Weights of a small audio frame classifier.
Data: trained on synthesized solo parts of chorales (CocoChorales), 39062 training examples, 5.6 epochs.
Rows from block 8, named by matrix and row number. Each number is 128 + 24 x the weight over its row's rms, rounded and kept within 0 to 255. All counts start at 0. Numbers have three digits each. After the name is the row's rms in percent of the matrix's.
# fc2: second MLP down (model.blocks.8.mlp.fc2.weight, 160x640), inputs 368-459
fc2.3 095:089121103121166142116130162146147105122124059170085142132151131117129139157136129095146115181147122109150100124118146140131147145177103100096147120147132161149148106156137124122120132109128114128118125154116170103158159109149126139153138102104191138128107101129130098193100129
fc2.4 101:155114158119082119133122153147131144165092123155113155089137131144120178125132138104146143138119121132150126126103134069082120096192081113116126138096174152109107166160161103129119143115123095127113128152162118153126119133116126131149144153131102092132107175100111156112128150
fc2.5 104:108117115138105108100151093128094108120134129157097119151134154142142131092135093155132099186125118127169106130105146167124136107164081121121113151143151147098143153109181118122139132174165154127143178117125153135162156112142139124124133165103134112126094160154129139121147117
fc2.6 099:147117086103082148117093130131081107119102118104124147117140135134114094131125156097157124128149125120092158115138131157106119194103107148125109152099127125102119146098122139128124091138130131145188137154129103111108160147152081142135143132157150119116136176095101122127155154
fc2.7 105:124102165101131148129146157153117165141145095111119123119107132154144124119085173124150102083103160108139149090195131132104113131118129122140120107154125167129148106186120196150089117102127145084136165134082063085111147119123154150086109144115121149110116096132123126166135140
fc2.8 103:070136110175115119122141134131111125131136121138144171114174114128130150136139066118109137162126149091129109133105133110107135150125144099145123119101133163089112154162104098122113108100111122107126106155156117101123098127125136122153155146144156136139143086116143144156118150
fc2.9 099:159147118152102107115148093099141145143103112083191124107122104154131105143170127121130181058099111133136146112183096137150121151117153119124117139127160184124123162131164142108155119095110168118137143143161144103113143123132096099106136147102144117148084102107172162117156140
fc2.10 100:098143118129116107159117132090117116152132161193106079152106117165155099127143161100154115190114155118130134119131148176141149116131119138172138124136130110140119138080134164154099153160168122090121139126127097109133130143126148155134112146132173164120135159114151120129108122
fc2.11 096:136120176139154141095120103117117119112134142153102123126147125079082122085147145142140087185108116124145137134105088102167124144160117160105119128148105149121159122172074120098137137165162136101153121120122128153118123122139176108173125116116134143115120167127122168117135098
fc2.12 101:170133113161099122091133114106081098141178133096164163120135132090149121113113078110200110107148147139163165127162108163173126102124156106117108127096144092098144138146129103135113121139111139152137146075114110125130118150128098131112141147156099170124090083102072153123118123
fc2.13 104:137152100116119108090173167105125100144108105122158135128139159131143100149151148097138163142165112113145127149111129104129134146106142107115115090132107142126143106171079179150114142176148112097100153148169137159119141127110136133163123154102134117118100145109129131118159140
fc2.14 105:145097135146071111124075109117110099146077151146114135121116153161128128121109123112125104112121099106117135117115145157189129157119089113071136143145080151101154097106096113136133163124108109173099117125145064158154070133139130135114133044136139109083138121101111148152112136
fc2.15 102:166120093144149104093113125143173127132097168133123154106124115116172113110105154124128149115114135125169129113087132152110141095091101151122144131101080115111153094113138101119150117166156153138104157138145114128119093149133122108087113134120081139089142135138150152140152119
fc2.16 093:099096115143109104140100094166112155161108127089121131135133146127079145124069133146166144106155113112130133123122114121150147126124143089139131074095133130135133149119120129161166131158107107107153120173151141091092147121105121131115154149128173146143155170127147148108103129
fc2.17 095:101133150111140128114104134135133097116133109099117154097127144082138134111134144104108142120130091144118137117118134149151117094106101169173146107146126128137091134172099131104113108138137143093164141100118100129125166111114100127149137124124120109128127107131092098139095127
fc2.18 101:123154174167146173173088194114130141128163133167140138171126127136098207100138079118132081147169122117118134127157176130133123183075118113121127137123105154107145138085168134139138156137197115121149156144134130135117141119135160112138174128122109088139134159146141111113138114
fc2.19 094:145081106136171102142094147122126156128146102091132154147129132115110177115134110100137115133095130142147125111122146126151110181136102087147132121180129171140187118131095113091083117123112100146158130145135140150136111111148142079137119081105150115119116143124173109169157157
fc2.20 104:108160170168127117125111143147120126140145131116117119112175121119137129176119096121108095146105122141160133129129080131103133162132138084137148157130092141168116129070066125137165101135143114148137144075125106119111106111112061090106097124142106124122085129163126130106148134
fc2.21 104:099128124107139114144166138133155130110132136143146141157114129174155149145116104207094158107132124168113177115173085166102108144164106099111149115151163125165150107152167129083119144103138078078160149121089112158145142098141079173149113109157137154103122115111133094145139088
fc2.22 102:086145115099146134138119128137165135101134146125162144132136152198140105160139143191086155108120172132128095134197103122104061143124155119127126068123163110129106113157113111108150129167120161183105087146134173151142101157159070123090105113103136101119106129117118137158119160
fc2.23 096:104119181120136126116145135111082146163115137110111173148113095125144179159115155129105145150133149107146143142149147136144154147156116187113125142131111144131150117149134145104114125121106123107153147125126157077170114161149146150155137125141123147138103158177164099125118133
fc2.24 095:091098125128104147144148127150142135132142115156092107117142129116153136115120147170128136099110128097124103158174164132143159103157116125142122160063133145117143128124124084134098153100187122116105106177127121112109150134113149110129144098161084187087117082162119174161163147
fc2.25 102:127114097162114096138137100116123095126123104100170118154097148119115145134157079170140166145139099171085108160163145118093118065114128153117125162134144108155121132129117158129100146116168135141163140123175117143126140140119177141144167148126117089120166088170131143154137118
fc2.26 106:146125095123135176131134135133161131099155130114170150122100122126131139127140120153108101097185137108144149155161095142151130067139161091130121105146093079187128157111113092120152124119108160129146149112132144142130131125137143127133141106112122156171146142134119192144154144
fc2.27 097:163152119133087114125136172151126108116135122099167129096124140121163158159088134115094125100171126142111115135126204142135104141124131098095112133129122097149082111095108096114124143146103146143176110130093101129125116152134098136095147109132121118138094119141106152110093140
fc2.28 096:118163115133133124160129174149152142105130146141127098125133129141120063125124135128154119181102130090146175134146120125148123121147160049102148110140149096110089121131111160160124138111171088093115182120098130162138179138105122135153153108098124128142137099095117140137136142
fc2.29 104:146107103156076109126165069127134127112135120143136129106137134155155085137159164103098133098154164154142123124146081135181140127151154146113163143108097132127136129098097157114122105129149133132131165087112141102130161103161148131155152091129124156125124160112106151127120089
fc2.30 102:139112109133085140159135121155140146142112147154090127158091120142113101127169159148126121175136110111120153101133121122097114081152087118169134122116122158115125123130097131168179108124132130119127123141174172138134118101104128127136138092160111120101114149131094147153107152
fc2.31 100:159127081141074120091149162146146087081129164123111130129139149127138118121144110145114145119149141076124111114125064147095067154115131145112126147111148170097107092150144130148126120133126112130136172125149101163111098120142121158117067119116104143145118137137110121164111118
fc2.32 100:123126140107109142116105138146163122124148152128103096102114147144153120091149118079103122132156123130101136124108107135140102108140135139147106146122113143134114113121114145082132093155117135108099115136151147131124164164142141130139108136110131087183147133113096151147148149
fc2.33 101:119126121123190126116128151112141155113114162165155127141120110135130108115144126132097148152162109141120109130162157156095138155146115084120113071152096130084171166177108166151122095094111123124134077147139144150118158137101161096146113147095119157139148194156116150125128133
fc2.34 098:149152129154122151140122104148150126154140111119172127138163123145183143145145092120085158098108144138120124117125161114122119122119162105122132117130113156102177109179179148149125112130117147173140128135155122136099102146119153138090112105133153150155117113145107086163113117
fc2.35 098:119118136140153119122168158148144122157104139142114134068147129189130122083152119122143125165177122179113118153138141076153125116096124101148136122107116142190138094135115116109140110111079144132170142142120146115147154130153151134161139167111122114144135161109133142167154131
fc2.36 096:133164144086107107132131139072132176148181106128177139098129094139148099128108098118139112141127118113136089065104116139123129128156164110137152126143088096115131142117148096125061101143141110102088128129151126130107113148129107148098133162109125093087103135113100132113080108
fc2.37 100:129153148107121150055122137088076103129171139112083151140142102138132178122154074152120162144142157144093092117133152089122121086116131098154141143121110111099147130099131112087165126137125131136116117136097134119127091068172151092083114092138103137135158095155115132148126128
fc2.38 093:136136065100127125137157148070166141144117113148104159146133116134142152132129136139122166105149108101135121156083142135131143080106090131125147137143150158083079098149127159143071114098154098124106124137131114116129117088120161084131125153129185171115152174122158160123102113
fc2.39 101:087175146105074135124139124071117119100136120111163146091106136126117116146171116153160134183130158135120142122093103145130137082112140119120105102121132100117120162142109164146119163122111105156113132151180138147130091135135168122099111174120144128123090131107137162123153149
fc2.40 105:106131147141104111124165163103166142164140083098137127105126101082098128130163175132075128147119135121117138105161118136129153177081147138148143093124136142119159155162116112112136112195120122164133110135130119157105161137167099116101122136134130123120120105109117139112166108
fc2.41 101:061145133113104168150163157150123118091130128118127106107126161157131136124159135135152120089138122097124139153114094123115106133099123150119142150132123126154115071133124123155149128114113119096124153128176142101151148090125113163181140137136132137104115139123092146168194144
fc2.42 102:142133122120128120181102109106115146154098137148147145089162142145123128172118101130175104123122115155117115128101171144123094160136071100149149145101095073133165133148144044160129119115153125102133108145128161131139097151125111135122148132163150132154075144166129117112102128
fc2.43 096:122166103096147124136164129138123108135138113059090122145127137084149127100110141151132097070125126139137096120133081094100121148126107100105140167138142112107128128129145131084092165137123119139146154094122130135116130131119137081105163123103112110119070134131108118143100141
fc2.44 108:092133098140163117172127159135132123153088108155149172138132144094139101152157121153149153134161138108131131130139089096128141134119144147149138186122121155161151126138137144102133106138094079080143136093142157101060133117117168119146104179123153135157139123125108134134123148
fc2.45 100:138125174111129107082131112168097138091130137102158110127123120165137141169114140112159139152136114160162115119125117109145103128161127145141135193146104130129127113100136135121148160100139137131144080169141101105149115157081194128127101131157125078107178100119124107112147145
fc2.46 104:089173075092112143085168114155113136097108094139104138112139116118114132148174116101167114131101143101154108113137097099122138124168123094113155167150154103112119165180109177100091113113126163136112095120138157103119150178071153135138121150140125150149136163088114121134122108
fc2.47 098:132172164141085116132126126112089120144118098110149112108130100131120117131121151116144082142127069134126138121132133121169143211126108108122121175145120128136109160151157140120139156127161119097124107099096132119123123131092121149153119125131114134140137151135101132107113153
fc2.48 100:169134102119132106175104125152093153187118109126128133152121132129152120132134085150113153108143125113148123125117099114107161136109112112164142135146085155130120142139115132103114106147087136182150140143104090153163155116110109102109141116121077112124125135118156100105175115
fc2.49 102:160145115156123129162157103119105141154076126149119089111095150119156156118148187096112087137131138168105134115120148112156134097131135106125133132139113094157113119131126163158127172129205151100110143137132126111132146092131137152128160155135098134156162118127114096126128147
fc2.50 103:096116152113154124130124160126144137095105124104155098111107131094128158150123166105163154113103165121136165147131125113154112131160136127103158166095108117137108154124107133102147119092145183115083099102099124088115170134140188127121139117150136146140152133135101169145140145
fc2.51 100:140111098117102094171147164123153115145134131118181158115108150105131076123152140128153098073100103178171158105139126142168110096135131131130118155161120131150135124144113150114112124122101142120131111119108166112131104137112118125123123152097141130120175128111104132080099130
fc2.52 103:136147139086122170135104148133156143125157150105106142140182151092137115121104136165134143123145124147131135140110117104120101100108089116103138120155115090118087097127098099125124120086133116128152145143154115137132129112142120113092154116123158139117081064139113111133136091
fc2.53 096:116138140123155125113120137127081101155126116116103114122141163131137172126101123116158149128112159144110114106102100111074139158085101156133085147141142129184134149127110109080112107136108129108174138118147128166145141122134159113163148125118168141152174133151112137173137154
fc2.54 099:072144101094131152119126091143137132127118090108139160123113175143145137118130109161113147125148119085056120160139147103095134113174138157126159130124146164122130104137165080128137121091130125134153133175095122124120174139156175109136114140115160094123152161123178098164122095
fc2.55 106:141165130134103119140108132112099147140138144134153116181118122139116100160113159120126101152151126156130101149151144134100165135110108116115098101118180094126168144156082109109163101143174142135154112072197173127116134097120186140149106114136088150117105129120113105112088131
fc2.56 098:115138122101133106112116143127115103110081122076128127102120115126123114144086128082113135126114125118125112106139161126138134169104114126115136141157164150126121163137102155115107112125101155068156107130101067146114163123150079127145131113061134163124130116073118128099112125
fc2.57 095:095103096094090104166107122085125142105191123104144148149214117130104125149153114135106195120164121123123131114142056147132099189112154098118118124124119115129124106126147124122120100150138184167125121140114182116128128076123112116132122112175164115129098131128131145110137131
fc2.58 102:117138148154120123123133091119138104130165168117133153123063129149137156081133083165112145102098132138143084138147152105091190063150135093104122151135157135119154114123156102109132113123146146124142116139144167163124132154085094129132085091121134152137131137120155074120161129
fc2.59 097:092118137112136122071149151109130150174074126133188113167117104105088122134131135120150123089129100121101171131137120144128164119136134173128110152100140158147142180087118153183147142093158041149123157135183101138163135133095138100105141152123104087138100110124119164132185123
fc2.60 099:114133148137120136150134106126143108097121141056121148172155120164114133098074127141129094144099192118123088180153115104187074116164125113145146124100126151099124153151147139110126166098107151152125124134124145153101148145159140161140110161143079129113173174102162134130102143
fc2.61 093:084102097126130122195123090128137120125120139124113136053127170156139129123148127093070107073112149080111116112153167159165134154211132120143146121118105134134108140147103140159129151106136159125108115151141167141130093094136175093117085141113110156132131103122159171128133167
fc2.62 101:105105127121172140126131141134119135134118110141125123114153124136131109141121102125100162125073144181152120128144136132154138143135129136114108131070126136101161133163107110179087104175118153127137107159112140112163160164111088140157179106139103124142099084100145108148128095
fc2.63 101:123126114150121126101148117148149147130094080138115112111108139140105110144138147068145144142079166113120146120119106139176118161135130140145117153102105122142090138103126172126147160137108150149122171121135153124134143120147119147101148144136117119117152133104150163164123127
fc2.64 100:161110153089121134129137090135101137121126118139101090112085121109107118134084146107141173123126122129153104148165122132153115108086100123132133151149136088113117114135146142137102146149076179135062128136158146098116083121125164142099102107123143133109124110110162167119154127
fc2.65 102:144118147109193093113138063164121123153126141150142099185146100103123140125147105109120136156136142090122100138167131109120115140197117150162130143113152136093152095109128166100154113180130147153090117170131105116119132130168116135139117152106121148111152122111109087155127107
fc2.66 101:117119123136146082128177135123097129109112109097074092106177122144109142095149129095111120151149163088104153142131110129098165125139100159124125124118139119145108110103103118090126123142121111139123080095125132131144142119115155093163137092182109091106109120117135094131108162
fc2.67 105:121163077104140117136113126111150121124130167135128126099175106106155062158153123116118139082134120101116148101182109111102119173112141112137126132163184087143113109125143137102133135184136109149139173148147103158073181142137132145126116150130146166124104123154166080152088100
fc2.68 104:088142147128119147104150145157146122141160143145110130089127121097148111133117148135120128152124126168093097139154135149095125158143112187132136111110126154101112137112137127095132167148152109108125098146141112146129140142145116133092155114134127112128106108121117145143092128
fc2.69 107:102107134137134146174115127121116129096125134131112101124181127142142108160184074130159118143161119089161138165135097125175136139139170084112113136127155125107104142166085153130120108112077147147160121163066149134135131132083115120158090135165106145093142177094162062116104125
fc2.70 099:097150106107090166142139159098143125118132129117129138154136134137120145119139128134147160165158133080141128144128142129161155105124093138131137130079156116128132078145158141113131133155158134138093153107147138124130105105154164152111095127146190130124127116061104170149094132
fc2.71 102:092128081159136128072129114170109178114114153112126091127112115094136126092144164129168125161118131118135081110123138126123088144100109100152162138092106137123079111117122122126105135186104117135159113130124147096132108168126156137123133090105147092122117143164127100088090122
fc2.72 097:143164134113138165105125144141124170115137115128128141148132135137180111108147158135164096131148114123102127124094106100098112147104106130110127151121114102151114124138109160133179146146119154145151125058097113121139104132129148092097120092163161143166143157132128153114099121
fc2.73 106:153121164128087086129153170069106123131164167121133161133169155124129070122137109109141150137089142176142164124108128167108113129126123111087130112128109117143109106156123123129092118170123107106132114085101136117123089121123131129110142086119135131149118113128157118110127123
fc2.74 103:109117148152112096132092164123137131130150154115109106138139157180121074092175129156111157131117133131106104106133109183132083115095134132120117124101128151166123106165132127095108096159097132137149155153136101141151121138108103164130149114159131141143125124154119104105071153
fc2.75 099:149160123133137130099133169127144132097095151136143118114142133126149125143134128120108131128121120126110137111150153113097122123074162131132115089112155147129171146125156133118119114161129156131122157084162130138116073098092116167130121078111151114134119137126094142140121146
fc2.76 096:134138155140119151128137115097132122145162135113144155122121103112143138153101102103122144150132126138128153149151158152146147152133099144149187124100101100145104157129165133120140130124130107154139126141145115094144182145090115124100143172157132134109146133125069182167121110
fc2.77 103:126129166131111148149127131109142131132163097127081162127114136112144066120130151144136099107122116136135117081127087065140147106116140149120124149126138141135136101085118146138053128177152138144134143117110102109141129132136111085150132142174064116109114130137133144148154104
fc2.78 098:105112095128070110132140131136135121152140132171150113114106161123131130159148156110107114097133105113123082159110146161093157148144158085151097153146147173131129139160131173141127125124097164127075117123127195096127088114110096133113111101107156182134144171143159144093129148
fc2.79 095:093075120155178113102166126151121125120122122083117105114137117115140091103122162135101093084111173140102114115138161138121167158129095112137077099128148127121145046100187118120099161137094126121126129161162149149123112150086142123107168115119129154150157169143133125169107148
fc2.80 099:092116096176174144146104078138118142104104125122146140133150135156154100130149132135092147133144123101148109105127143145174132078112136154104106130107165107144115149111148076125187139124138155124171120134140148137116090154097101112124141115157130133148065117102156112151118128
fc2.81 101:093162116111110131126148120115121102117136148148108140170136151119141137131117177123150148115149130132099111120128103156136125128107119141105128153125155168140105116100135115107144170142120175155119144117127115144087197137113155124117155137130134120123119165171111134123081128
fc2.82 100:122124160158107116083178134141166172131160139149187102151183136162113138137144135124126161123132170142149132131165130080175134072127114139127139144108138109128152152093140090121145133114145138096122152129165143141157126076124128153091159170133152150122127163170118123129106116
fc2.83 097:119113140105074155102182148095106126133114090128125110154132165132102080124130145130149118129129110125126098158092101129150089078123138135145134089143113158128105153139139107144167116117095181070151121121127158102145129105126082113146098112110121113119097116117112165150164123
fc2.84 098:159137118106141100115089062122117133097070139169120110092134168158125110132190133153136078176144073095110117099181123145117112105131126100150159088133090090114148151160127134159212112154121123111143091148123109150109155107161131112136093124124128123127160111108130143097116150
fc2.85 107:144163165160094151163100122090141115086132110131131118146129141162107125182110133182134118130113134128097133103117106126134151146082147148128134093109130116123153182082179128126104126172118153099107125112155143144139088155143163151099152096119114115133141123102140118130132123
fc2.86 104:145162126076110106104143127158114131135127090143159123071125080150141163121147114164154150124127149101113113159114146121090127052118089127106135098140115158144133107130125120145113131117086131129094121138101088126134137140080151116127089111112098144094133146130158115111120152
fc2.87 099:138108134132155165102133174123103123142161150084140076136146129123149131130139173161089145122121100129153109135120144147143123147127141127122149129189115130138163128133138149167124089140166123192125140099082136104143140148121106129136099088151130158099140108141126075137100112
fc2.88 104:146092138108141147125179144103145133153129125103126169132159096146120118151105100135069086189148133110131089119129124120136122188123135140131140106089192117150125089124124124132062121135125106156125165124135085112118139087120121167126120160165122114158113047124128130144131114
fc2.89 097:125162111101113127153171122160120105116148104162080093160137079057105105096077120116113151139172095128111148121183136132142089109076160128135090125113139128137172119145153114128115120111148078102114111149153087129091193126174165063139109073121086108071119127139124182205121165
fc2.90 096:146143148139144155067108116116127131088126135122140122129110124127126139114166119109162120141100095136139128123158139111109111181135140131125083114144156150142107113140156148097141083118105127097106138090138104168118107202116140167112128127091163130135092161138113136091135134
fc2.91 106:126106142127136142170162128151122108123142191142159155128138105104115147116094125163135107107102119167132110167150176119116182100112101137148135135125093112116163098139098159136098163135136148124158137159149118119167162123111125163133100130147103129136112137116125126100151142
fc2.92 103:111144144073100143097107134117125154122086117138129151117132153138085132102108126128147137107116131101115119112150131134108076100129120121123119106118178126092129144091141185158133102156118119132080103123139148114140133138090157131098060110096151104132133133158103146113126144
fc2.93 098:122173139136128160143164121164133114140150093163126144126106178081154148102110139157099122149134138099089108138147136169135150115132159107133123118149128139129111150120122120121121147129128084135132147143130141143139120126122123119146174113122101149135159148118136158153147161
fc2.94 104:127182145153087154154070127053103178136221137128130162121183132141153141140126110129093118098096111133134114093113135125129122085133128135113151110165139150090138141133129078154112124180135161120120107129162134117113133110142129150122141133140087097121148123098155160129137122
fc2.95 099:137150134114136125084131132142102151149148112121097091107123116155117120098148075135135128096136109162145165118099121117097136164125138158096149127126141177120109125165126121104129159159067134111129097132138139116155160125112154115089134128096130100126137120117119100119124128
fc2.96 095:164177153120131148170080123112090156156134097093091105135149120143125142159103147146141129129129093115145132108091149152119126063127130111128136158130111073107139069112103096111128130135145139135145138107148137127140174121111139111125147133099142136148185100109119133127148124
fc2.97 100:124156144108110127090107099205155115114138121111104107104112127106118085126110147136175170140129141129088115115141132130145154187069139175134110099082138109164136158101130148147117100105109131095114130167129154112120132102121164208116112105093100149121113140087155088173134127
fc2.98 101:120147147147106133097133092153161140081112095172151115126173121108116148139118113129117154143134144145124107134133113125136147168114138149135138181134100082165134143095094116131132147192096124111122132150143094084103101174134179125082125114162147109150177109106125117153090096
fc2.99 097:118114097121133115128128097124119147188124135111132138128109149093122083144126126114121170139088148097167161106126116095111122108130130153150140088110139159152121105111120134114143121137137097088129141107061173097147128140123104107133133098100135131132157086080152106146121161
fc2.100 099:125125095119139152138144140097113160150096130109090118107106151128108148122139161110134081052125115052113135109128163141138141138118129116119134136161162130115115130104127145131096133107148092110108159148110158142115116118129111102134122136085105136133115109126068156100092137
fc2.101 097:153130125125111140141142104147128127143087164099127134128098131126107138109137115151129121115125145107155144179128108163090150100129188074097123159131172129145129087165107155087126118100150160134135170137139142134154146143111137161101111096110122143100111176137152113172106140
fc2.102 101:148102137107208115119125124163134131117117110101101141129123082124128152104101144117107146155124138161133155140122115066143140125172138162153082120108123150125100096125120096134155118120149113119135102138159147134133143128113101116099110089133142136171164096107133113149143113
fc2.103 103:102121160163123127118091096082158161125148153172136124139130111153130142126091108104157152144148129143115146152147104158138086120152143134142162125120157100154139132137157087148094109104120144146094163108123150130137111136125147146120132105091144132145130118111169136098102132
fc2.104 104:103118107121119144106126108132104115110095096149113120146101150148132149102057090102109112147138074148144106114134124097121111053115141119138175125144165123147099158143111141131121078104114162127151148126107117143122123127124122118124144091139107110131144109135084107120104185
fc2.105 096:124183103095172138131121083107159136139108128128185103143125154117104119113158142116136148181147074080145124121139110121147126114159117099107141089106125120126072137148091100123153180111148108079147117165162154078120131092146132159147167134132170134132142125145109111132148122
fc2.106 095:167156153101131130106086108130109151086143130136132145132120147113130155117114136150161079172145121145126131115140141118148070174125144122100142158122117147159153110144112140128091090162102087117174103130093133113136169185164150138125129128097109129092182197099132132124191155
fc2.107 098:130145119094164096157111117127137107145114139149132114141121134117111127081103129080141126171133133098141111112087102105132113101128120177125129134161089195092098152153112135099165095133117124093157155123162119096110091135136118105143144152155119075128110138101128156129116144
fc2.108 099:088150129149110090086112112137095165153117169121126136120153073149087129103119074131076113139163130138153108147124162127156090177123136132170100132146092149154132139084099122117109122141123122113137137127148163103125096120125083154087178088120131113098152117166148111115101091
fc2.109 098:143128138143140138112162203074100132126111153150139112167094135092132100173101113115058131101100104150108146121121127145098118142132119120121108121123121127135125134130143125134181097149163186148107128145096114112150138175138148131167134107095104128119079105128130152130109143
fc2.110 096:139132128125145126141118108183142164154094140136136141188142124173105112126105131119094168149141121114104149132160131106088139142123108135142184114158159114107108114116155110125109135118101114158115110125122095098097134153109060133142162113104058116139145147176131107159137131
fc2.111 100:123095109130143096098136135146147109118093133129138161086092122119113114132157149118112114133126131118168152117103137161097094067113103131138091140137127134115152116132106111134122129121114141145114155173132113150157139133102167116129134144138101119117160103147126124156179134
fc2.112 102:120167203108116129112097107140167134172147148105154079134145122118080160149130126081156127109130123122102132123143124132144168125108134156138143127165169132118119152167117156132123160129099117099153084150143116147106145160152102155115077106126128115119157137112128085182150149
fc2.113 092:143155119129159160127130125129193115140143158106143134106110096126159105111133112144144091162157144097159094096181159103097182131143138130120099149124145129146106132114153090145173137131119127132131163125133119141172162116120126161189114111152136125128077108139122139088129114
fc2.114 096:133120073097164137104116087092161148130119148139135100145123116127111104115158124117124134188106144170155112117169129102105115096107107130089146116134143079130113149158082101115132096098103116088137109095152103117104155101143112113143123120145093136141102136088114093138119129
fc2.115 102:112112167136088151108100104105109093118140150107108133098122126132153136111122098126132111088117140108118120117113133145137152057078105141146129180129134155155113126187145156143152158135171142130101078176132137117169103125091121170105170134115095122138109120156122110064108156
fc2.116 099:130111097140121127110113154116110120103124173159144094145125089106166151090095095129139100148104120149116129127114110126101106133107082135127118099109105149108149112140158107130166141123077154151141124101156153106136178132154148144081149112115088121122173137089106139109127149
fc2.117 094:132138142110119119173101127178141145137129139175129156106146086141128155134131081114127189167158110196136111121123145183151148160137146094120129141129120143102160095132180137149132122098150146108150088117114087161153139115107134115133153158150124106143109184098110130142108150
fc2.118 100:183148136144138103140139155101141119129124170147155128139141135127095136122117136098109084107112102135128136116134119176112122119149132131138171110159119136116120149135139129129152116118107084134135130150145162118148138135100101133160127123175124127137138119201156121120110118
fc2.119 099:131161092144147134122150116115100130133159115166129147103164126131123124121141176138133125129111120153098096160128128170118147169155111094117137144131142150135138078073137162107130156153132096134136172147148185102154111128114112103108141165157131150115141130146136132116114106
fc2.120 089:105140160112135120119132152142110160208100140118128149188137141106145140137097155115148146118186162116124153092106125093149169157150120116104143095126140113114111147128141127117195130124112105137140157147115152149171130147135118134127181146152106111113139133140147079086145132
fc2.121 096:186115085153150129101110144177133117128145143114097159112114115140096136106152115172138160139095193095125175133146125091119167120096149116089107141134125135120128134146097061106114142133128120143098124157169112147101138128112115131100100126125080128151123102110110129139130120
fc2.122 103:145091147176159162106141139108138149120110151111132125131122146196088149120150107111100155148140092118128093161137096127108153149115151136137120114144127122127140099164127090119114081124149101090164134124145091113150134108099165159147110115115127139100142096132151161170135120
fc2.123 096:139102123153157121121102107164101143166127169187126095084090112120153151109121105182155074140113096121129144089101094118080190110077136120137109165108143098121108120128123110118137129084102132124112140185127136183165145086132086117137137112141094132126108139134097128128165130
fc2.124 098:101164103100147120136127123152159133108133093146154100129100129153128092157153095112123141161101159056126088101122141107088101156109154111136121140138133096106058124113166124123128116137128134127138134121130136101071123135113119127099097083086115124138075129129115166091129149
fc2.125 101:105117142116127157111149163149158117122106106066130137078104129107134111130147141133104127145142155141105153110118135109136148160119117148112136087111163113128169141153099173103130155159114140144128136166155162135116105121151142133081149120135133104148069099129147136115119149
fc2.126 098:090108102152138117126121083185117126117093117135108113115115138118144142115135114113144124169160110122077114128148135159070194142133121129111115109136105107182159137114124081117154123120115146137098130129096129124101120135130101126139149131083124149133078097117127120095151152
fc2.127 096:122122131134155070106200120119163120160100166166116110122130095118175161139122106116132130170170179122118112149118119164100111120121081097125123110196092143104146119114110086187137113137118142150102148123142132149161154154111096144138157122156164121136184105154171104149147106
fc2.128 096:185105151106175117125145168136095114177156127183145103162118150089080135111124139145153106126137156132088144147072114104126163143139073131167125135134066150135139195125143148109175116082113130112154129148126130122123099161113107108123123125142116130102192130113135166084160127
fc2.129 103:120111173104133123156159124139138114142093125141122104132133114151131118142136150160098129084106112134096142132160120158091101127137151112152148112122119146110112071161168143081149095103126104109061147127116154149110096105141116159124106128143177109135130144148102120183124144
fc2.130 104:127061098138177150107118139155120150135089166143155143127093118129117128108128145094156102148088126125101136145103113127147089134143122081125115134129143131119076124143134118163144104122106120140136129138102124126137175142099131128142133158158119130127141149145133115120158106
fc2.131 102:105110080167119155100150113166072095104149133157142131110105147153148174162157120107128147135131098120144141132174158147163143133161145088102117108141146114152107098152127082085142126126165134098152147076170169144142120103128117114124147119118135140187132073112118128139109119
fc2.132 093:173100143167150134148173128126113116143128148180115137104141159107155123138126125118095121113108153120119094154110105122129113093135095150133105110146108130147143106148094135164144124110121105097134117147103103110157089117101124090145145121169129135069124137174099094127125130
fc2.133 094:149193112071134134124124098097119145132125118118130117157097153100168113152154115107092112156112121169153169094104168135108146122146095163094093164120158147121098136131122150111139121107164129138110124090113139164146141143096123105118176102112100121120152114110101124117121119
fc2.134 104:128099122126133114144132130152141168109157132142119109127182064170144118131117071111140146111132074125129095092139099127125156159126141176107114139126161079118126164102098144137117126140151094140137143095150149114107138129091084148098179148154133123126113072125131157127110129
fc2.135 098:163139081100072141114150144139056182149119123093086108111080132148143111125144136095115138102131145115149115128141142150091115091138088081074134100128111132121103105133097120126146148157124134107138124104143137120156128124139118157085133157101119162084141118091115109126104117
fc2.136 104:133153092131087148121124145132120164210188129152122145117133107145105132167127161130087104087111157112146109166140123142134162132106139141138131137137137048098155108096156115144109123155103067093118114110111143118122101146148142101104098102111107163097097130130100100099109120
fc2.137 103:143147101153116145171074152151137131112103140085067161120120127207142128110122149156110126130093132114114128164142118181123144189126164172093149126160143155132148127159129140176144129121129112100126070127120131113111107139148133104087121052120155125111156080142108132159109138
fc2.138 100:077103168115110133141133061156085123097140093136131110088131123139127125157083169115097120150142122136146149159168097127139147161164082159115152141113129112094161130173095122147098128134156108111133101092148109093103103145138105114144110135120124162130093132125154111089163118
fc2.139 099:082136093118094139174072105139098104182114102120113091115116108144103143125163103117197116103150110104135115150147100125126115138086137126138117111121133106128129155184111086126094108085082083105117103140135199127134131084126130131169122091151111139144121119150101102128137092
fc2.140 096:118111096124127140150144164092131121146113144095102090160112166123069071084112132116122108146139118164150184167122147111123130107093136131113131117094117102129109097157136144123074145124172105154121128110156108146167101138135102096121121126147114145147095107149101105116082116
fc2.141 104:112139127127135123118173102150099136135096075109151108112131117105121145125127123124134109085155127124130132119076154143113160140134136098114108172156085128163121125136154167123126136082147113127090118126166166107139081118096136129094118156112154098151151074126103155094150113
fc2.142 100:107151198143087111162156102152111138125156088091120165137166142130148133120146125132126143120125134146135139121162146113140134129115099128152125124092136086138134119153131122117105118160124093128124114152103132100155161100130105117131117102135156131132093108177145151133128103
fc2.143 097:117094121129109160134111153143102090140129128160085141068147153110139157115132169116118143140131112139120127122131109093161111131098148106128157098145112075137080109138138103146146126127127081131121103107165143115138158146140121162149127105142145157161132130082145158131134116
fc2.144 101:071127156105141178108147116141111097139141128133107073105166138137110113122148152148130145102131129127172146130105151121136130080127128107131131136080116112131114160117156101139131092178146148122146168124124150134101161158135114151114117079103123115100126178131100161166116119